Weights of a small image denoising autoencoder.
Training: 11900 steps, batches of 384.
Data: trained on Sentinel-2 satellite tiles (TerraMesh), 63.0 epochs.
Rows from block 8 of the encoder, named by matrix and row number. Each number is 500 + 40 x the weight over its row's rms, rounded and kept within 0 to 999. All counts start at 0. Numbers have three digits each. After the name is the row's rms in percent of the matrix's.
# pw: pointwise conv (encoder.blocks.8.pw.weight, 320x320x1x1), inputs 80-159
pw.22 098:462568513550492528557465464563547500487450447512547490502520514467419507532465475499492481503435519495609496548460504499541486442480551522489489541516520467450436461524495484489517473524485518564522515555532535508537501473527472525479448484
pw.23 093:471517499545484485571470509498541511575488500564564440497493456508536561488509505564439449493514601457460489503568544510491507475514461548554533496479568442437504497498449504522508497442545559483575495569534522483491479516499453575459525457
pw.24 095:493504470524472542494544460525441558482498499485506512500394523499500501477482486474415498434484480486492539546475515472422485550531496458485450482514537605494423524472514536406432532542470488557516481516481488517536462460571485480483528479
pw.25 100:547475442523503463573479503505451510469550534540435460538570456480515505450494440595492483532500539502475475574488503522472487541484518529494553424423482444463481471443446528529513437522444501485487499515476584427475477541493460518491460476
pw.26 089:484497507556482449657408508507487458576577440466486533490476516483544464499480508485455542453454551484545464537520480521454521515503542505531455437502467488448555492520550493438413468481466486499528484453540491558494534509474463477477455502
pw.27 090:511522560510521477597486488565503468499572519448448463473559497431465513508519473520564548484500509522463472547467451527547504460482498468535513471494452533406452436614493438431553492580483500512549457514480509531470471482523543492479497541
pw.28 114:482520486548611550443484488612560485458550501473523529469599552491502564502514483535476531489507508513491481506511504495468457547510519486493531510453579487518431513525543458470502443514454462467486446476463540472471561504533530510569516463
pw.29 107:569513511462457448465513510459518521479547500493533427537553526490436446455500469470552496472528523486474500521507484527490481406491525439562482519522449544523544460501428454469538448545450491498511450474585439515502497467511486575606512463
pw.30 117:405423556517499523454456526531452503475497534501526514476443472480484503517489506508508460555501543502425534439508509550492506610470500552544497553508470485432470485477427470509438563501541504473527519506459594499508481486490519437463446485
pw.31 106:484558569492495512490504542529454607449487443497476449508536476498476535483494465519496484534460517500422469571539461491540539597500529566454418553435450494466454523480484504537409498591457530545534475518523451507461469499533491441454493481
pw.32 099:491564506459516457434495535484459466436536495497468482459520506505424417520518489522543587520578528522446514461510515527475548468426468511506624478470434478440524462504416452463630524504522513549573494507472548502519505486466428514538427475
pw.33 072:457460506517577447525559483551504538531517506510529484478486520483492489357505507425503457501524469483434597541473483469502547531466537519518558506562469533446446474526445500524512493464418464515537514505489570449498491530454530445448462559
pw.34 074:433526515545463517595505532466546500465514480492497540562495472506511462480519492458445514466473461529498561462512427494479502491547461604471505492512484491589521503521473481529473490452568485517604429511503426514425463575490530527513474527
pw.35 082:445483505487512417509512535569449540558431478424520448476545507532500476564510511556464589421524570506463576504542452529513522476559499521529505478468455471419527576557484478479391498503516504493454485493505513478473519517418514362525500473
pw.36 098:483498476487446486469490494486485545571502485480434549529495413521569493542533462469440507520454542551498501513500552536478562457457540547484432472520499508512523522437503465430467532482499467521492552520403506472531482525503463563556498493
pw.37 110:523508495548492462517487468519502612523423471508455479510472445463458524455632449586501541469469477493468490547473487555471465492575509475542480493500449455517469550532418488546499433493497529493503460473536530479590464530591536494465530492
pw.38 101:522534519505496438567518522478466512502555457542501471449548556448563458474515512455519465506540466513501502472506518503448514501556506483553527454447441481440642412566538478477498516523558508562535539528505427529434513490557485599465490548
pw.39 115:520554522496588532472438475545485482514526459511445508521490512456413528523501479506590452588445520465474567530476445462492471505495479503561506508507502446457596472456491479498535492479532569434500502481514524469460464516523458435527487474
pw.40 111:508471463559459501523473522534571504475466435663600482503450469473506491508551510521497496487510507484478487479588476485527519576448463533491448602568524566462519523549455522496463508492525554416502442515539427442489461450516505451459459493
pw.41 122:542521506469493497627459529493517484538457492532475466525503503424442408509463484507483541509519571539465510490504526471481512548518542515469478488491445481421503476460573517474548515467491454535462443496488552519521560510464474561476532516
pw.42 112:451537517443576532420495528533512461432507476482555472564458525512500482560527539508563481590548489498522501513499466419583495511501536500564533495559468471561489514524540457500537566491534447538512455517523478510479527528547486471485467549
pw.43 108:474510499495446408512498504526473536518527454515467458511553481450496556518491444579532500516484561474494539510509466517456491589498500498508427520468443469417455475553398481491497480491478524467535465490477535480485513521494502547494529501
pw.44 094:516476457480563553517497475532464503526513485544480519504524469456463494499516515586487512536465493511424523504462474470421488532502535524538492476506503498415477513454518431515517526486531511504581432502524585506461511488513446514477585465
pw.45 100:508525507552554522536512514492471538423493416481537435479431506464463434518492488522511472534464487480531446454555563467529500460523501433491589456528484439511541536501561529508590445461538464526565516548533532462508554510509508451470502482
pw.46 105:472485521542582513525477527538530588474484466477496505482559509490486483469519414535528537519506540543487591528505475492517544468542472521491464487513417521465529508514485472470412471441483558480546427469550472475538500518520496494487426426
pw.47 110:523454513469494445546522509481474542513466479464521463433538511625524407475492552459422427547563462502464494479459507472543489495453467526471438473519492500493470490553488465513487527448486490515520478475478514472503500521523509466460587570
pw.48 089:467495462471535462425474492532464404554467504487471552548534508521497572473512480505574547499454501510502509523498482547461504542443502464539510448471554462459448482557447500534540463467446474483505447530543583537479488501508463518476429427
pw.49 117:460530502447481486485526542441519526474432546531525464484499494475519515485488529559470529482530488495426510548482539519458500552504495585514454494512514555460499576534473465459458512525427466515510487591494509549551515439498506496440461519
pw.50 109:502469456553490433495485475523470536506490527493452507488486428509506507360517485533563472527473582466514508546476485440525511435504469422501497484535515440434567478501481537499565452455421574514494493550477506478393476521473495507446471520
pw.51 083:405552511539452510558418497561466508538505471556520498501488495485479494466543461540534458461518589518469552554476515523458446456527472553512460512541529497412513531457449498476483445483497559493536457563543559513469466542531518495515504442
pw.52 108:423533552540515446447453516532547457514551471551496458491444489506482531503543509446590551542550556518452612572517520531491507412492472534508513501476497513356536475505449486467463495498458514483481455469498514496513477490546470459475512494
pw.53 083:398561527438486480497510522441468480462521509494495478527510477525504529484477453538495484512474509459495601468521522422478462477566486506496443495531504491496506468496539487564501491555524452541482424514496432454515538448514539596493549522
pw.54 112:553507489530444463464508520466479568578504483479550485467427546555498471500556431530562413445513507471471624518568553476541527521511519501523511478500482510457520494533445518552546488500528526511512438486505527492480503497505437503450471427
pw.55 112:515500510507564513463523583470508502449508518519545491544484540517489497496525539565506496533516510460493500466505524513489453482489554447483480534569474482450409500521425545521539467455491458496546448492611444534532472528478486537526447479
pw.56 077:534527499547524440538440501559568455462440482473550532566550494533469521543496472559539544493457518472556441447478537457536520436501477417577435509492553519484444482528442499451494379542526544466600473481522509474462516547504534538495474482
pw.57 090:490426528482542470429453562527533557514487492501556500472474529576491514512515501485517507518506528487473561549480452476452506499460469462538460462552472485474495546489476504460488526479494552497536485473483508426464485478498462503535479476
pw.58 120:426510551503530504469480513601523465420484476501523475507566474561488522483544493499500525567474583508465547526521462466513481485492498525521494507487491509410472481474632504489519480650485532473532479445507518550470485474509482489483628494
pw.59 103:490546489514490467487517520530475541510509532488489433467524488481480450533504464506504469542524493567463558517472489457502519530555449539516492480501516489417514432502398519532483468488464524477505457544513461501497495474547506436486455457
pw.60 099:509483489501453566560521512585482504433515505492507554473529460501462500498486541582503558472494488506522498498500494501503529467516483473439502608449508506521505501584547541407527474560493507458604452473492503527505509488414571530429529520
pw.61 134:639558514520479534506477517501491474431457436539490457515493520469475553462497543438533333485554520527479549535492448429486479610484462520509481442533470514473458494527475496475510500463480503511536389542485509501499472474478513460414516524
pw.62 100:492491464497498507507499508588472538432499493486458462439546493432439556487478487490473454514519571499512569510478462444443526504465489473517454514485477509424460488516482481493505527570486512498541508568513521567591493455482527494412463485
pw.63 105:548501492486559532447553507542494539507466483537496479519498525488533495492506444608501578574454484496501479506496540477443536550509509483547431519499564462488479450445452520479498501491459488510434526454479521480477479506547488525469542526
pw.64 085:513513507555530536467403506497531435500491544510465452430500421448522511471543540501512542520477482525427547528442424458508510498501534500498455473497527545431533465527448494562445472529440566502455518501487524500501559494518457426468482511
pw.65 083:506517498423469580457483593573529446449550461498507468455500532521490458455516495361513441482466511543493509543593543481486548550490537470483541485486489490488478476478473503523525506484548527526483503540482487565472474490509494489467450487
pw.66 096:463525484413498444481539502522497500505505581525567517487573546445441440466454487508571471490436529505476497498455530473523477470487481442525441552501505518480459486513481492497512402557520555520500424534493587566485516511562491461512456496
pw.67 097:430485520473461504521514578564497477601422510597482508520497525474506474523535511485494465491464516506519487486469499512507525514485516514524494568466464498447547565555493469507475520491501476538556557500539459546496523500489504443497464463
pw.68 088:437451525532553465486477496442554558533444444490495508533472484440484547492494522560499507516459551491583502512404521515473570518541522470503532503436513544436478507504484527529443459506446571535429456479453455490505500519550516470443582510
pw.69 093:512496539511547444488416518519585477510568456465508508511497504440494463518461480485486498522535508496478531527530537518431538544478457576432562546488514591462556489546480485434480525463485482503471426511451438485549496543482439485452531508
pw.70 091:480463526526530501529471506544503532490474510541493474522510488517524498483434477492481467443526474531483466631463450455455458485565523433537512486491491532513516529488446470572540497469504511526443525603452494515519438492516457509531451498
pw.71 084:454478471502560544493499492527495526557443481502488505513532434638486442470541418500546437554472419525448485486463552593502584531493534509454500495462482516528429542513469424499465446480511534468406398495551534522500547534494492537491505477
pw.72 088:478522506539464429472483458459504473501485399479559537532533498432504503523546520510462465554516545460412517501526452436477470443480458536507455554561466503419545574465502519526474510437520517476517452474474541528539485508457489504455520494
pw.73 093:513514498526505446507496482485482466534480459483440441533478517505479528506508493583531535516429542484491526522477496487531523509511459452476526465442506512456534527531445485416554562541490494433505594503500483527532529526525475538468508541
pw.74 098:453500547528573534482486538532450521460460474548493537513473528386499477453491567557499514502449441509481476509526484431444509516622511471509477554527472521495481491558474540513471494496487470506519419443477464478475491522543471510426526477
pw.75 092:521493511491567505479509505533512535476515502590500466500441486541488534484529534507451541541551522520509532568564472459475551528466449572474608480483593517494533426472584519517515491533511492478439588466474481592472497535528495508471479461
pw.76 121:516521510510529477576518473507476492569463490475460531421482541520498479522452452573444535470472522450460583489459499499447470474545423518504508448540478466382510467476438521451467539476452531501500561508527495531474501473481527528531505468
pw.77 105:572461512537446518512483472558432466468534452475488400469496490543431599504517479473523435497532519547432596543470503574527494470475504518500507463554526517498499518505457520476441451494470442513467491512533509522447463535479509398473433480
pw.78 104:480497467578495489511512509476554549483479444503478487460517538493467450452499499526477547542483513490516505585507500462534532481527511525536486435526465537409543461466460517445541497504460502524452478526514575556492450454525495562467411480
pw.79 102:514492485536482459489561475453487491551494502483538414511522504521472458487495472540491463470574497414525530479558475518530518446504520422537509506488453514519515508473481542432463468519556515555460495478513500493522506513473559485558426512
pw.80 118:488551488521525484488436519513547549483476486522518539457483503458423532476489577576437560595449473502580364525531493486497535490529523454541532525471405498463488406482540467487574489542577526548457378481466519457525530464504480468501430479
pw.81 093:540397494461538476492515463528529571612438481541469613507562500522476479519466479549497517531462477409504453435421546480470508486473493515445557490528555443463559498555625460542429454489492493485429515532558439500494495499533471492483539488
pw.82 113:497449474465618494531502495540457561539490470514471483468571510510434530501528534536471449478485531462480500522465558470482496517479508608512500482495484503385470509495405496491504513486513519518532434495488516490537464439488471501464476498
pw.83 092:565556488537511557506445495529551462448446508546535515509550474465460557477507514472566477477501441524491563546539526499448496530492485533530534495536472555446446476473546497502482532536538519479521394507445482529452482500493450533475533452
pw.84 104:515507503470515493527478495559527502478520492466514498582494484491510483499513484531469559581499512450463526541499457469466493496475459490495500521447495483455445474500434522507481534525483544458510468481472543468504533484524519465524523496
pw.85 085:538529468506505519483472557518463442445536451463435483472524454471547478574509478503553502425544466456444544479530475450429490536522480506539463569553458478365439439496489579487483423506511491518451433447522514492473550484467504523566459465
pw.86 094:505497471526505482472470506507474605570543460501472468526547511503444459524471471550523494538515540509451479561502531482537454531535524511501523486492432502453504402452480435515490425468480510476472492488536596493549504485524527435441477537
pw.87 095:455494471514503485452458551431475574491560465554450547469538448436474495576541524525484562484517482518449527504546517467509530443509461512505523543491495534415456461548458489474473476487472501453507546448522483519497500416435480475476501489
pw.88 096:463526501529528461489537472518498550534487514530582557447431517521478433443528508523524494475486521466473529518483458558493491461500531488510468526562472474434566519507543488511486484538468459466539470462486519475478469497499475437425430456
pw.89 093:500483503541498499546510495515473543521479532583589516541541490526534440552499520538516479513484437513462488497472484510548445503492461473565447499469537494486517452568451508516447508567522522482478450549496480420489497507499537443468434437
pw.90 092:515497563559519476456494510494459445467537470497523447489458466451387562507591534496507473493517510483516490522494472508501464539501471580509492556540483521426492522487421500513496486544507481469502467505504497470486505529536543474458505518
pw.91 098:487508487472531534464419501596497471436496491512512529493489539510499471511478507586561472488582549492445562502469478500460520518520498505539438504497456526432498455529523490519468480508463520549495466558510516516460498468550510490438425469
pw.92 072:510481469536473445449467502573502446448495467520489453446484563506491474560508459420457485481524519488436582545576483463488463517472471459485492484519543504484470449470409494521497577499471557530496530481508516490470468477564521497475522498
pw.93 105:427488533470455565733424495503492491439525515501434531523505516524525507473498463437493437470545536517486513537510485481467501508477475461537506510498432532411511444518419571509549485473466503476523513503460565468464502487508492561497427477
pw.94 084:492495559464549524469473489559496376428537518473465494510493525470524524473535462547531514511427517506424479506433494532540500492528552490498455492433544442374481539521460473518459465564529543487460473529535462444472493467464539479504493486
pw.95 105:461474535484519559554511552475541456491506477484492497480472470478486599466573516559453456495496493523433455503513490460468496531539482501517477483502480528500545446526462560491531493478505493475559504524522515493493451515484468487478517486
pw.96 112:470583520503507437522530509514497601475496454481499421473548516482510506516495448629489495526419477493418508585408485533527491587502512532504514536569542500459441626475446515580482472489435465514529522514510482525529481489477459467490535466
pw.97 087:570514500536520494540473525462536484446526436535508451506486605498521447542457502580522502521433536486490465581553463463459484492530507450556493503517583527454590574502494506459533523476465482471482429492579528571427535461515520463534548448
pw.98 088:420499537484481567531516479494515427505569502487483458457565473501562502535495489503444618434521483482487509503501498457547510479527460509460456543478517456458476505498515513493452455486544525528432584509504566500428457505484485527452528565
pw.99 073:498472481503456504606521501545520491472498428522505451488506550493488487481505472511516543469462452548483428541517512477451496533510523540507414531566503490523507514422455593522503458470452475503464512500590584492464550545520558563565569525
pw.100 088:431476497444492518462567514490530517535469524584456470522512435383493457478504487494503464522533487499483444547564530512474484559479599513544458486475555535525512490516480515514502471521543456487427469577491490538474553489458512502460509448
pw.101 090:435440466510538456513515566501478516500463426548476519514520478530524454504523498509474537475499522529502510526503473474451529524441499431502484565458517501455596597465505451510443419511473517515531504543502529493551486554556450521464493471
pw.102 085:534509514454514500542543536464512559536519589482512482559492433501470461472549468477493549407542480465489435556461449523495534541512524527536458488588501473450502533503485470564528439557463522514478442492542481548497468515504465516499455406
pw.103 107:566558476511505473480555520461440512494487559509524533465487500495488513443480551514471506482510481459477547507486453499533495529504502483490558445524517498486592502478423533561544470496411514486483477504502495544480518577509494439448461544
pw.104 092:544572460561494589511486487499474488571525539487475484478456438454442529428545503585514506499527562472488600461496524438461505498470471464466551527503488502528516507515514459502511486431602507451560429546464459500386460497456485478477470522
pw.105 088:422432497514493519507488503507483465414525522472502447513477523446442450521490479469490450554507521511431535518531531541520569468503493475510459445463538422471530457557440487465563486461506506500487477485553510477482456492547568523526467482
pw.106 092:577494477478541524544503491505524520546501447565537390466468559492565528535518466503501452463512521493494526519557501446484537608452473497492458513506541499460476479480426545499487466474497538466492490536501564518479477474547506529517506510
pw.107 086:546558460445482484503496494487518453511473511436508552547515493495497522562484422586450525508578518491522512451529465482516505471515462496526504498476483460401567449453483495505519570546564578475488472500513538482448459526492517513509493519
pw.108 098:547505459534476500514521530514541454477490428459496542472469545529471514505532466545544536538507485487413507457488527541492503505473525461520488549500474535454481461547440539437496489535548561425599506520543565472485479484450500499439510497
pw.109 092:470470472464573431485520430530528532537493498567465533499489513583474470531523499615473579531452512473536551454457555517545459564491497482479542513463498510443502519519494466549512461549475479503541542553486460511442522531456518501495500524
pw.110 090:491495422526459496501468441523452476475461453463512532569489504474460464461509412564476496473471529501527541509520482475510524451506555556506459552602446461397538522506443520536460471557441494496615481561476505499541466506486509504455520466
pw.111 085:517520469469488422570489526507500451547502503478431475477470469520488475487494477552525430586444518512459535507749509504495516500527547475531526425486498499411506496558566553548541477541499468528537487553460512551479503484487494505470523499
pw.112 114:513484526519525479501491455501491495511503491443446439481499507494464509455522463553485515667530514500470530469564486468513482516491521522515490439488464474388506462546475431482478512451506512488461403499519562560577537514479438526474551508
pw.113 118:445495507503448487446493531485490551480484474549480532478488442461474495502529458548432466528492489495389530519453466498500557555470466551532499556565536514501478592517383471509449632509517523481547497541524479454509478472404536481367494486
pw.114 100:493522520444590444459629558426525474510504522491572526537528543472530504499480512493477467481490510486450458500515408522432484492471483512463408545469542469479463493531452518562529527541514458550414445559480496501471501475458484442531486491
pw.115 092:461494512651483476502504550480484587400538535493465548523602534463472504465524442477454561412487467515460459541497470494415527513510473506512491523472483530432488462513443487473497564570489492531543463467460474507481527468507462499482546492
pw.116 103:470515484502545426539533538481538467486447430476516484486470524506485516453532463564535549513530457514475477476539478510484513530492438457537475500524498506498536489614471579537515447536460513509559474640545524500479494498467504445441439500
pw.117 093:560539541508442532552508484497463533551474489503456505494470508490497489486586489375491488467508500533486529540473505503531549453499571478539484482516457479464528472472526467500480426566584516535421497517569544527563507506564521558461487483
pw.118 100:527571495496489476511543462470534479463493433513510484505557499477466472495514489482520472533522457472501370519499496485499481511502493537416515518479497460426464545497456471474488470475489550429516423515562412600465482558547475475536534479
pw.119 087:447499563528445539441521552491487513497506462475497468511509559579530531507515479413484600497465502516562452488451470479475524441436582567566424551502534481421496572444493520511528492415514524493433449533531531447506454534510434473482528462
pw.120 104:501460463503526435434565601459539485479534524518589541499486550523475458453557564555509524480562516446495431503501492475588476534465533480534518506487453546474569544544473556475543483562548457414507449542569476532509451458468494525446523517
pw.121 111:465464510457489473456547541453517489469508472517543463451493468534574506473524485549540479552493565512484516497510486498521468530552547482500516483481499537467530476463466486475564498514459496485456410499522521489511509500474488484483510455
pw.122 125:505459512469414545539454481686486506474505451532468583512462470519453441488464499442461492489520472534551484444530571504493486481532529518519473511514470555536526541585542507460486501519533538524568473576435540495523557508458499530551542426
pw.123 115:439540486523507530523614495551458523525465442542480537465497510450505495529451519483481457476469477463470525503482463456533484521504508462470520455527529549501481514442449474478478550498519555606460517508480552535593472526491492506490480502
pw.124 095:565487464548508466497467555490428482477429462501540552514515521434474508539464403567502498498485478518563460490525504413426528482418491504399408463447529469530475481532479499485498467484532483554539486488511561509519513428512506520523501478
pw.125 112:419459545438521509543465453565494543495500479463411385469540468499427467485501485469574493510573471495500482468518509546507550542521551513564464422497484542493531498524531490518516569470482580484445460531480566531519495552527536509657462416
pw.126 104:385486469579446480474468529493462485508500433439456481479535475463468476462542512470523561544516524537454522500509496447511493504469512513501609557535494474532455465481468463459514479469515490525494511404534526452452498511478440529464509507
pw.127 108:611499556512475513425528488532471445530459485457498496549511515432541499480554574507409584479521493455451451544497481512452478502476518482496511510504511500505518457459461482516542439550454516466418540508455449442456522501487491444552479548
pw.128 105:505474461534489458467515497433517553499568489468465533477452502491535516514488453537513433501495434515525525516460553524521496511584504452473481525428482464498559450495508470545506513438531526494585475512548514527536477545527450585491491503
pw.129 116:486510561530472483543509524485581581516490598516516430478493459489478472488459442472479532454546493464478486501513558467495482417508503453564499419483498500482496421493478443471585431542506486518492433479502476417514483453478496469577549534
pw.130 085:510526526495502450518512497558516459494491512475490495544491512522491433561510497531481476509454591519476526521578561465557476505480515532481414542512493523483528496467641540519401426619515499518507437537581466485457551447430517500488491520
pw.131 079:520536491531424530502485508515496527506445476563506479479502453469463509549548485524498425482518428484471510524478509494456510469511579536501452467495552500512468544461476516553517501492455513497610419523479503484480499505467512503523454456
pw.132 087:579511493511498581505520530513504535560473496529484568503510532443486533455528485654456449470523544527455520510526490544449499461546590485422569426462534422441469474488535488464506465619512534498519426555549507474470490478488538553479542493
pw.133 104:508415486595527437421477507469514487483503461503510459545509490425466538427456520535501495496501530544394486439455461540513439514464471472541463486547539474505526481518418499468515455453511550474527483505480494440467482490516474476472497518
pw.134 078:500557514569497465499547479516550437450514442427519459516477538494514544420539548394607507473528511477459556487541532547531519423452488456519495559491498538461512447474499500510508486528507491515476368525530525432486494557477560583510497453
pw.135 096:506495548524571480510547524492477427517511543595465494478522515488537509501543481485528520530571525474439561500523470555448476500470528518519478498499522524546526483524517553489477422398479487487508400483431461505455468538505471519534459499
pw.136 146:532508482518447499408500515526533481443490533458519485505536461517478467472508543497548450495502463535457449501491456497459487518469517558504526458535499532547476508456471459513483588525468566498498442473483475522549502514523455461476443606
pw.137 119:502501495539458485483610499519494472484547532476430502509508460454446518480518551546453524517479528517433534481458493592457478523470484474450495469523510492410531373480500478532486459537485458445505508487549506483453467492540531487478544483
pw.138 097:472522498538517458510487481513506425489465427532547474499512487571450559440552495587547527510431518514419545541499467545506588493536435525533491507490527501513463624468456494492463502505491487525447551473491487491458451530493484575488488467
pw.139 078:513460489546511482503459507520502470470451527471419531454470510501508538486537501577488485508565503515426448567517501505494484520508523457494478497520566523483554432492489470507459507462478521471517508482510456495450482570502430452391531499
pw.140 102:471488475541492536628475563501469496447510498509498529484500490475524464458519524569480535486552497487423440613529540439488495441497515537509470448477444481517546523576456559496454388554505542487527438550488517571468504460444511497510472492
pw.141 087:490556464548531525452514536501502439555515488500487373511433483510476526486502538527475596483556442535465492483523451438555525478472566512506614525477478475406449468478483504528480524520467503522580490495540504482501474499470474536495520456
pw.142 113:517528506483547469508615516461541515545503494482446506480475486500580536472455540613442613512505499498511425481534559546502536512504491547530481495513523511452513489479488503593483525462504476497450499462480520459491526554501440581532535540
pw.143 092:479564526475491497512449486486489421468466477469495524544505515519466434561486534510479587559474411500500450485528463421407420489561492479519498532478545479483506527483517517517464573471487507454533524491516504507504510454549405540519493468
pw.144 084:523444500448566501459461512518572497542543512521485490542583434524513484509511526498521556462509515490451507512481529442486504499518474474525485523549488473496508466520472533509497422496463527515510469513526540524499444477543478571537403500
pw.145 098:561509464487525498465520474538501554486554514517564456421555486432494495492462506479460542562516521520559575519472494477477504464483507481522457527499490482442462461503373481499489467496489521488537511477556521530524454539488463488517496551
pw.146 094:478526565533543438492537491467534536434539518518449422519591454457515494527566485476552502426545498460525527531497454501513492531498437552475463500510487468495471468463498485444512461551539452571484578502539550503500414523471502571568580508
pw.147 097:503502480517451517521493497483459485508567461511504411558508514499547481506468496462506446527491496514518517496516493414504507511456457558492407559509462544401586485557475526460491496441420529511461549586487532508472489531519458545527468535
pw.148 095:537484476558588414534486471502510546524465489559491484485433472520480496484498446550526534522500485461412525511480524539485520515499484467550435514492448511544521496507496483531518480465475429489581595535432545549523466474536481460519490514
pw.149 118:467524489483430480474542488524522477483536481485519511484473514483488464490487483591530452474507513497419525566517513535442476551456533541480433514523435548387498492478447490463409519506422541521462542550541536554448568495418509517443473447
pw.150 099:599522484553504454524510543484507592462497467469494496449560527513471482499492517525542525462517569510484553559491494448526523502526492465537452467534503523381485431473514453459528438542481567522479430515489488481470441499550477523485597488
pw.151 116:509513474464554506472464492493490478468540488567492474528503471463474545450499415476526526532485478463450582566523506448530568508540467516506491522520464519429554468563469525492467432471437527473499439508479516561532547501456465460535466471
pw.152 090:448527497500488433486478510521489532445488456525502425525483443457511467497497487507507486518512578470472481503496551475522503499538496491462596503523530543433498496468526499469478480492488470504493458505530463521513472486516482420481452479
pw.153 112:485563508552526549503482508556550515491529523462455467458591506457511470499501499510495530448494485519467509533475489524492476493486508566452481468534529521428445408502524441527511582518507513469529497474522532482447493482502508497518460520
pw.154 122:598451494489528515428514518526445474556490525497551575488496540494504470530541547525497533478478536513508494441447497482549522502502555510523505452481519557545481535429487490463507492531499494486419446485516608511497529465508483471456445537
pw.155 100:532492511524448517484477509517491482481463511495519492564487470473493524499486496546493548506526475534600522471445523592521498514582509538487436467536517537442489459487457528482469509460469654460537502484485448522485484500406486478454431473
pw.156 086:450566522562538470499514507553550504401479502481539517501461563475546471524536524565501472439449464478522512410510493475427521493539408477521483513579515500518442466500485480483463482557496492471481558512467520492517465467514430460506467478
pw.157 075:505539479522444477531501528509521398402502501421506492506544522546487514518481411442470548464456534467373513487580539484487569469420486461495456464447464461570513506533537502456518515534445499445481478501514523424479467517493553477438535445
pw.158 092:486453461468544537502507521551493541518454482506494447537469399424429420511524464536504466544451522473472482531521503453476520523563475542498480504514447500495513482541453495558441518492481506528455459504495570560490536494531480538496505450
pw.159 112:513462477540411511489476466520498450546515455542451484486540482455416480546490505557554480515515484510423536495413438520483514516516488481544566460539534479503498477462468509489485568490480614483622492470522525573513515510443496437506487470
pw.160 124:514539484490455604521486563503503454509462465448485482478472463463472526449560491634480569462540500496425474564460513449490526450502473527544488477530512528512486551469455456502496481485584537489476462539541485446505485487530538475462543480
pw.161 109:398475514508605485491503488509458570482484485549482397486437501507499467508491513505521450478467500514542544578435446502487502589539425477504490511548499540506451507505467500552441450407430490456498509438504460531453514480445514526400428502
pw.162 097:450470534522578498525486488528452441503517572511519518495590482494538394445503472460505474468477568462474555518478456496462552481465505485541554534501472498439497472543474510527501484532512484502563545518536532506472527509452440558493464503
pw.163 097:516586464543506523489504458446457470483442454524528477522562442519440525507529479476396506550524530448465377517513513537504467508584472423484496431519443508479448475484438467491466541508481449492528509481504495526476517546528508548474527446
pw.164 085:563524508473554484529490491529539509510499460583509447434487474537431502466500506603474513539471486486517438526450482541514469515424508448573509448521565512508550542481417464446542548522458533463550517498521490529485557473562506420515472507
pw.165 110:471553560480504545532449561525493575487424488499511562478496491521457457477539474567548526500518507535483495481476498505470467440457483558563546522528537525545479475465493492486494468503500505549474487464490470504570468504484458470491544509
pw.166 091:451510529500470501630516483582489531421502500445493511582462460550481461472532467549489497548475490523501526511543488464474512509482422491465459523512495497464463465540535562549545498481490496497659515473506486489447530526528506457405523512
pw.167 103:438515500514462481533475546415512397450477533529512467539485505478476500447563495536485544500512565491459471515502483514498518504419468491449483444589456445453512417516404505525492446513490515460473531564535517523434492500517508447459543455
pw.168 090:535524523520481538532488520492537486512519523492460531542518545555551439514551443496537517473420486562474573475499526563426486509511512461488477513481474488382505461497476525560530494454487524483523496491491496534447494496519464600478472520
pw.169 100:453501455477526589533509512476499505465506498522468510469468490394497606497497422501518523497501496521485502537501456475451500508457510509512470508510458500490473427517457616527488540497489499476498515508480474480460492528497460471483515493
pw.170 105:605458503529489529523435554565516513443507532525495557474526524511448487508553462501552455456498504554552471560561492499449464469489456461566479493556484465487504465492481464491497562536496453624590476548513539548536566479506549543507477464
pw.171 131:443481502526517532530501511507528472447481503481504502514494521459485515486636495578499498498550461497428524491521487485477479522470426515519484497533480505437445515507456479482525494451489529524676463529468458492453436493445518523484478520
pw.172 110:480511510487541492501474514543563533433457513561476467471516469518507404532471502522505493535452478456464480536504445478496464587467520545479477468475480555462452525473527435495506555433499462416538536439514533508502516503464532507499514568
pw.173 096:492551483527529493477475530530594513472514493523537524526541526472480434560513508527508565490487528495554523480518514385499516485430515500545557512473545485505486497489445465498497566499485526519509488519467496454492522526522508463520440498
pw.174 096:469456508452493536515498474505474532522472415470439504469496433460544516508487477525489521519410519484458531489447550555465495504521536489515555522518493515535534457510464435539520554504518511503587497500451534501481464468516424414446532496
pw.175 070:515457459420524531503507525510511527530544423521511483488544514474491424501554471522481592515442514533510526447483419476525513498521534475506544489477507495466574467469537570474503469491400535475452481558543508502526518440544541467506539465
pw.176 087:500532523569532464490518445501479527465572446500513389437439533480431536472476527431594468544460538512548600525454484449499517584602475467444443551482551506457473529465461507512460526468457461538514480488480515539503484490536507454391461494
pw.177 105:479552473518498463454499526520513485498510482526493532507497507493544587469546494469401456449548491492470480540523535446468431571449501582482536525554539560583439556499510456536461528502492479511420478552484494515383469453498499510518521538
pw.178 104:474494459510501500533541533550424453517557483462516513571571439501527488567496519511486483534464543596564501580507543482496463491479452524457518494512575511483527456468510489518446470496436484470488541488522502490509464477529431493448505542
pw.179 131:491542475476506506427442496506516552449471506487480506545573525595471455530517426532437503519583539542444443535516450497485511485568474468547469511541470496464467560504504446505551505552460553484571487494497465578451486499501439534518495449
pw.180 158:503494487489479510523412492517544422502516534531468563477506518484451481507485403597552556495473460475473478464513469528478508510489467518492546547458482539501534509575521530449438469477545532467603559531421494488476470474496520481453536523
pw.181 088:496494492500473465553512515473514520474490443568598479517447494576492445479515493500550594507496498465459564520418447506505518481466456480556497481525437433443500657527504490496491434484466500456479490502528526480440548525508507550454630456
pw.182 077:442496512525492519445504511550567512484530492456540452486485504520555514525535476510465432538494499467515535481495507464494459535476520526510502486457498529491503505513521495461508487460494515423460416544473473481504439459579487444478483491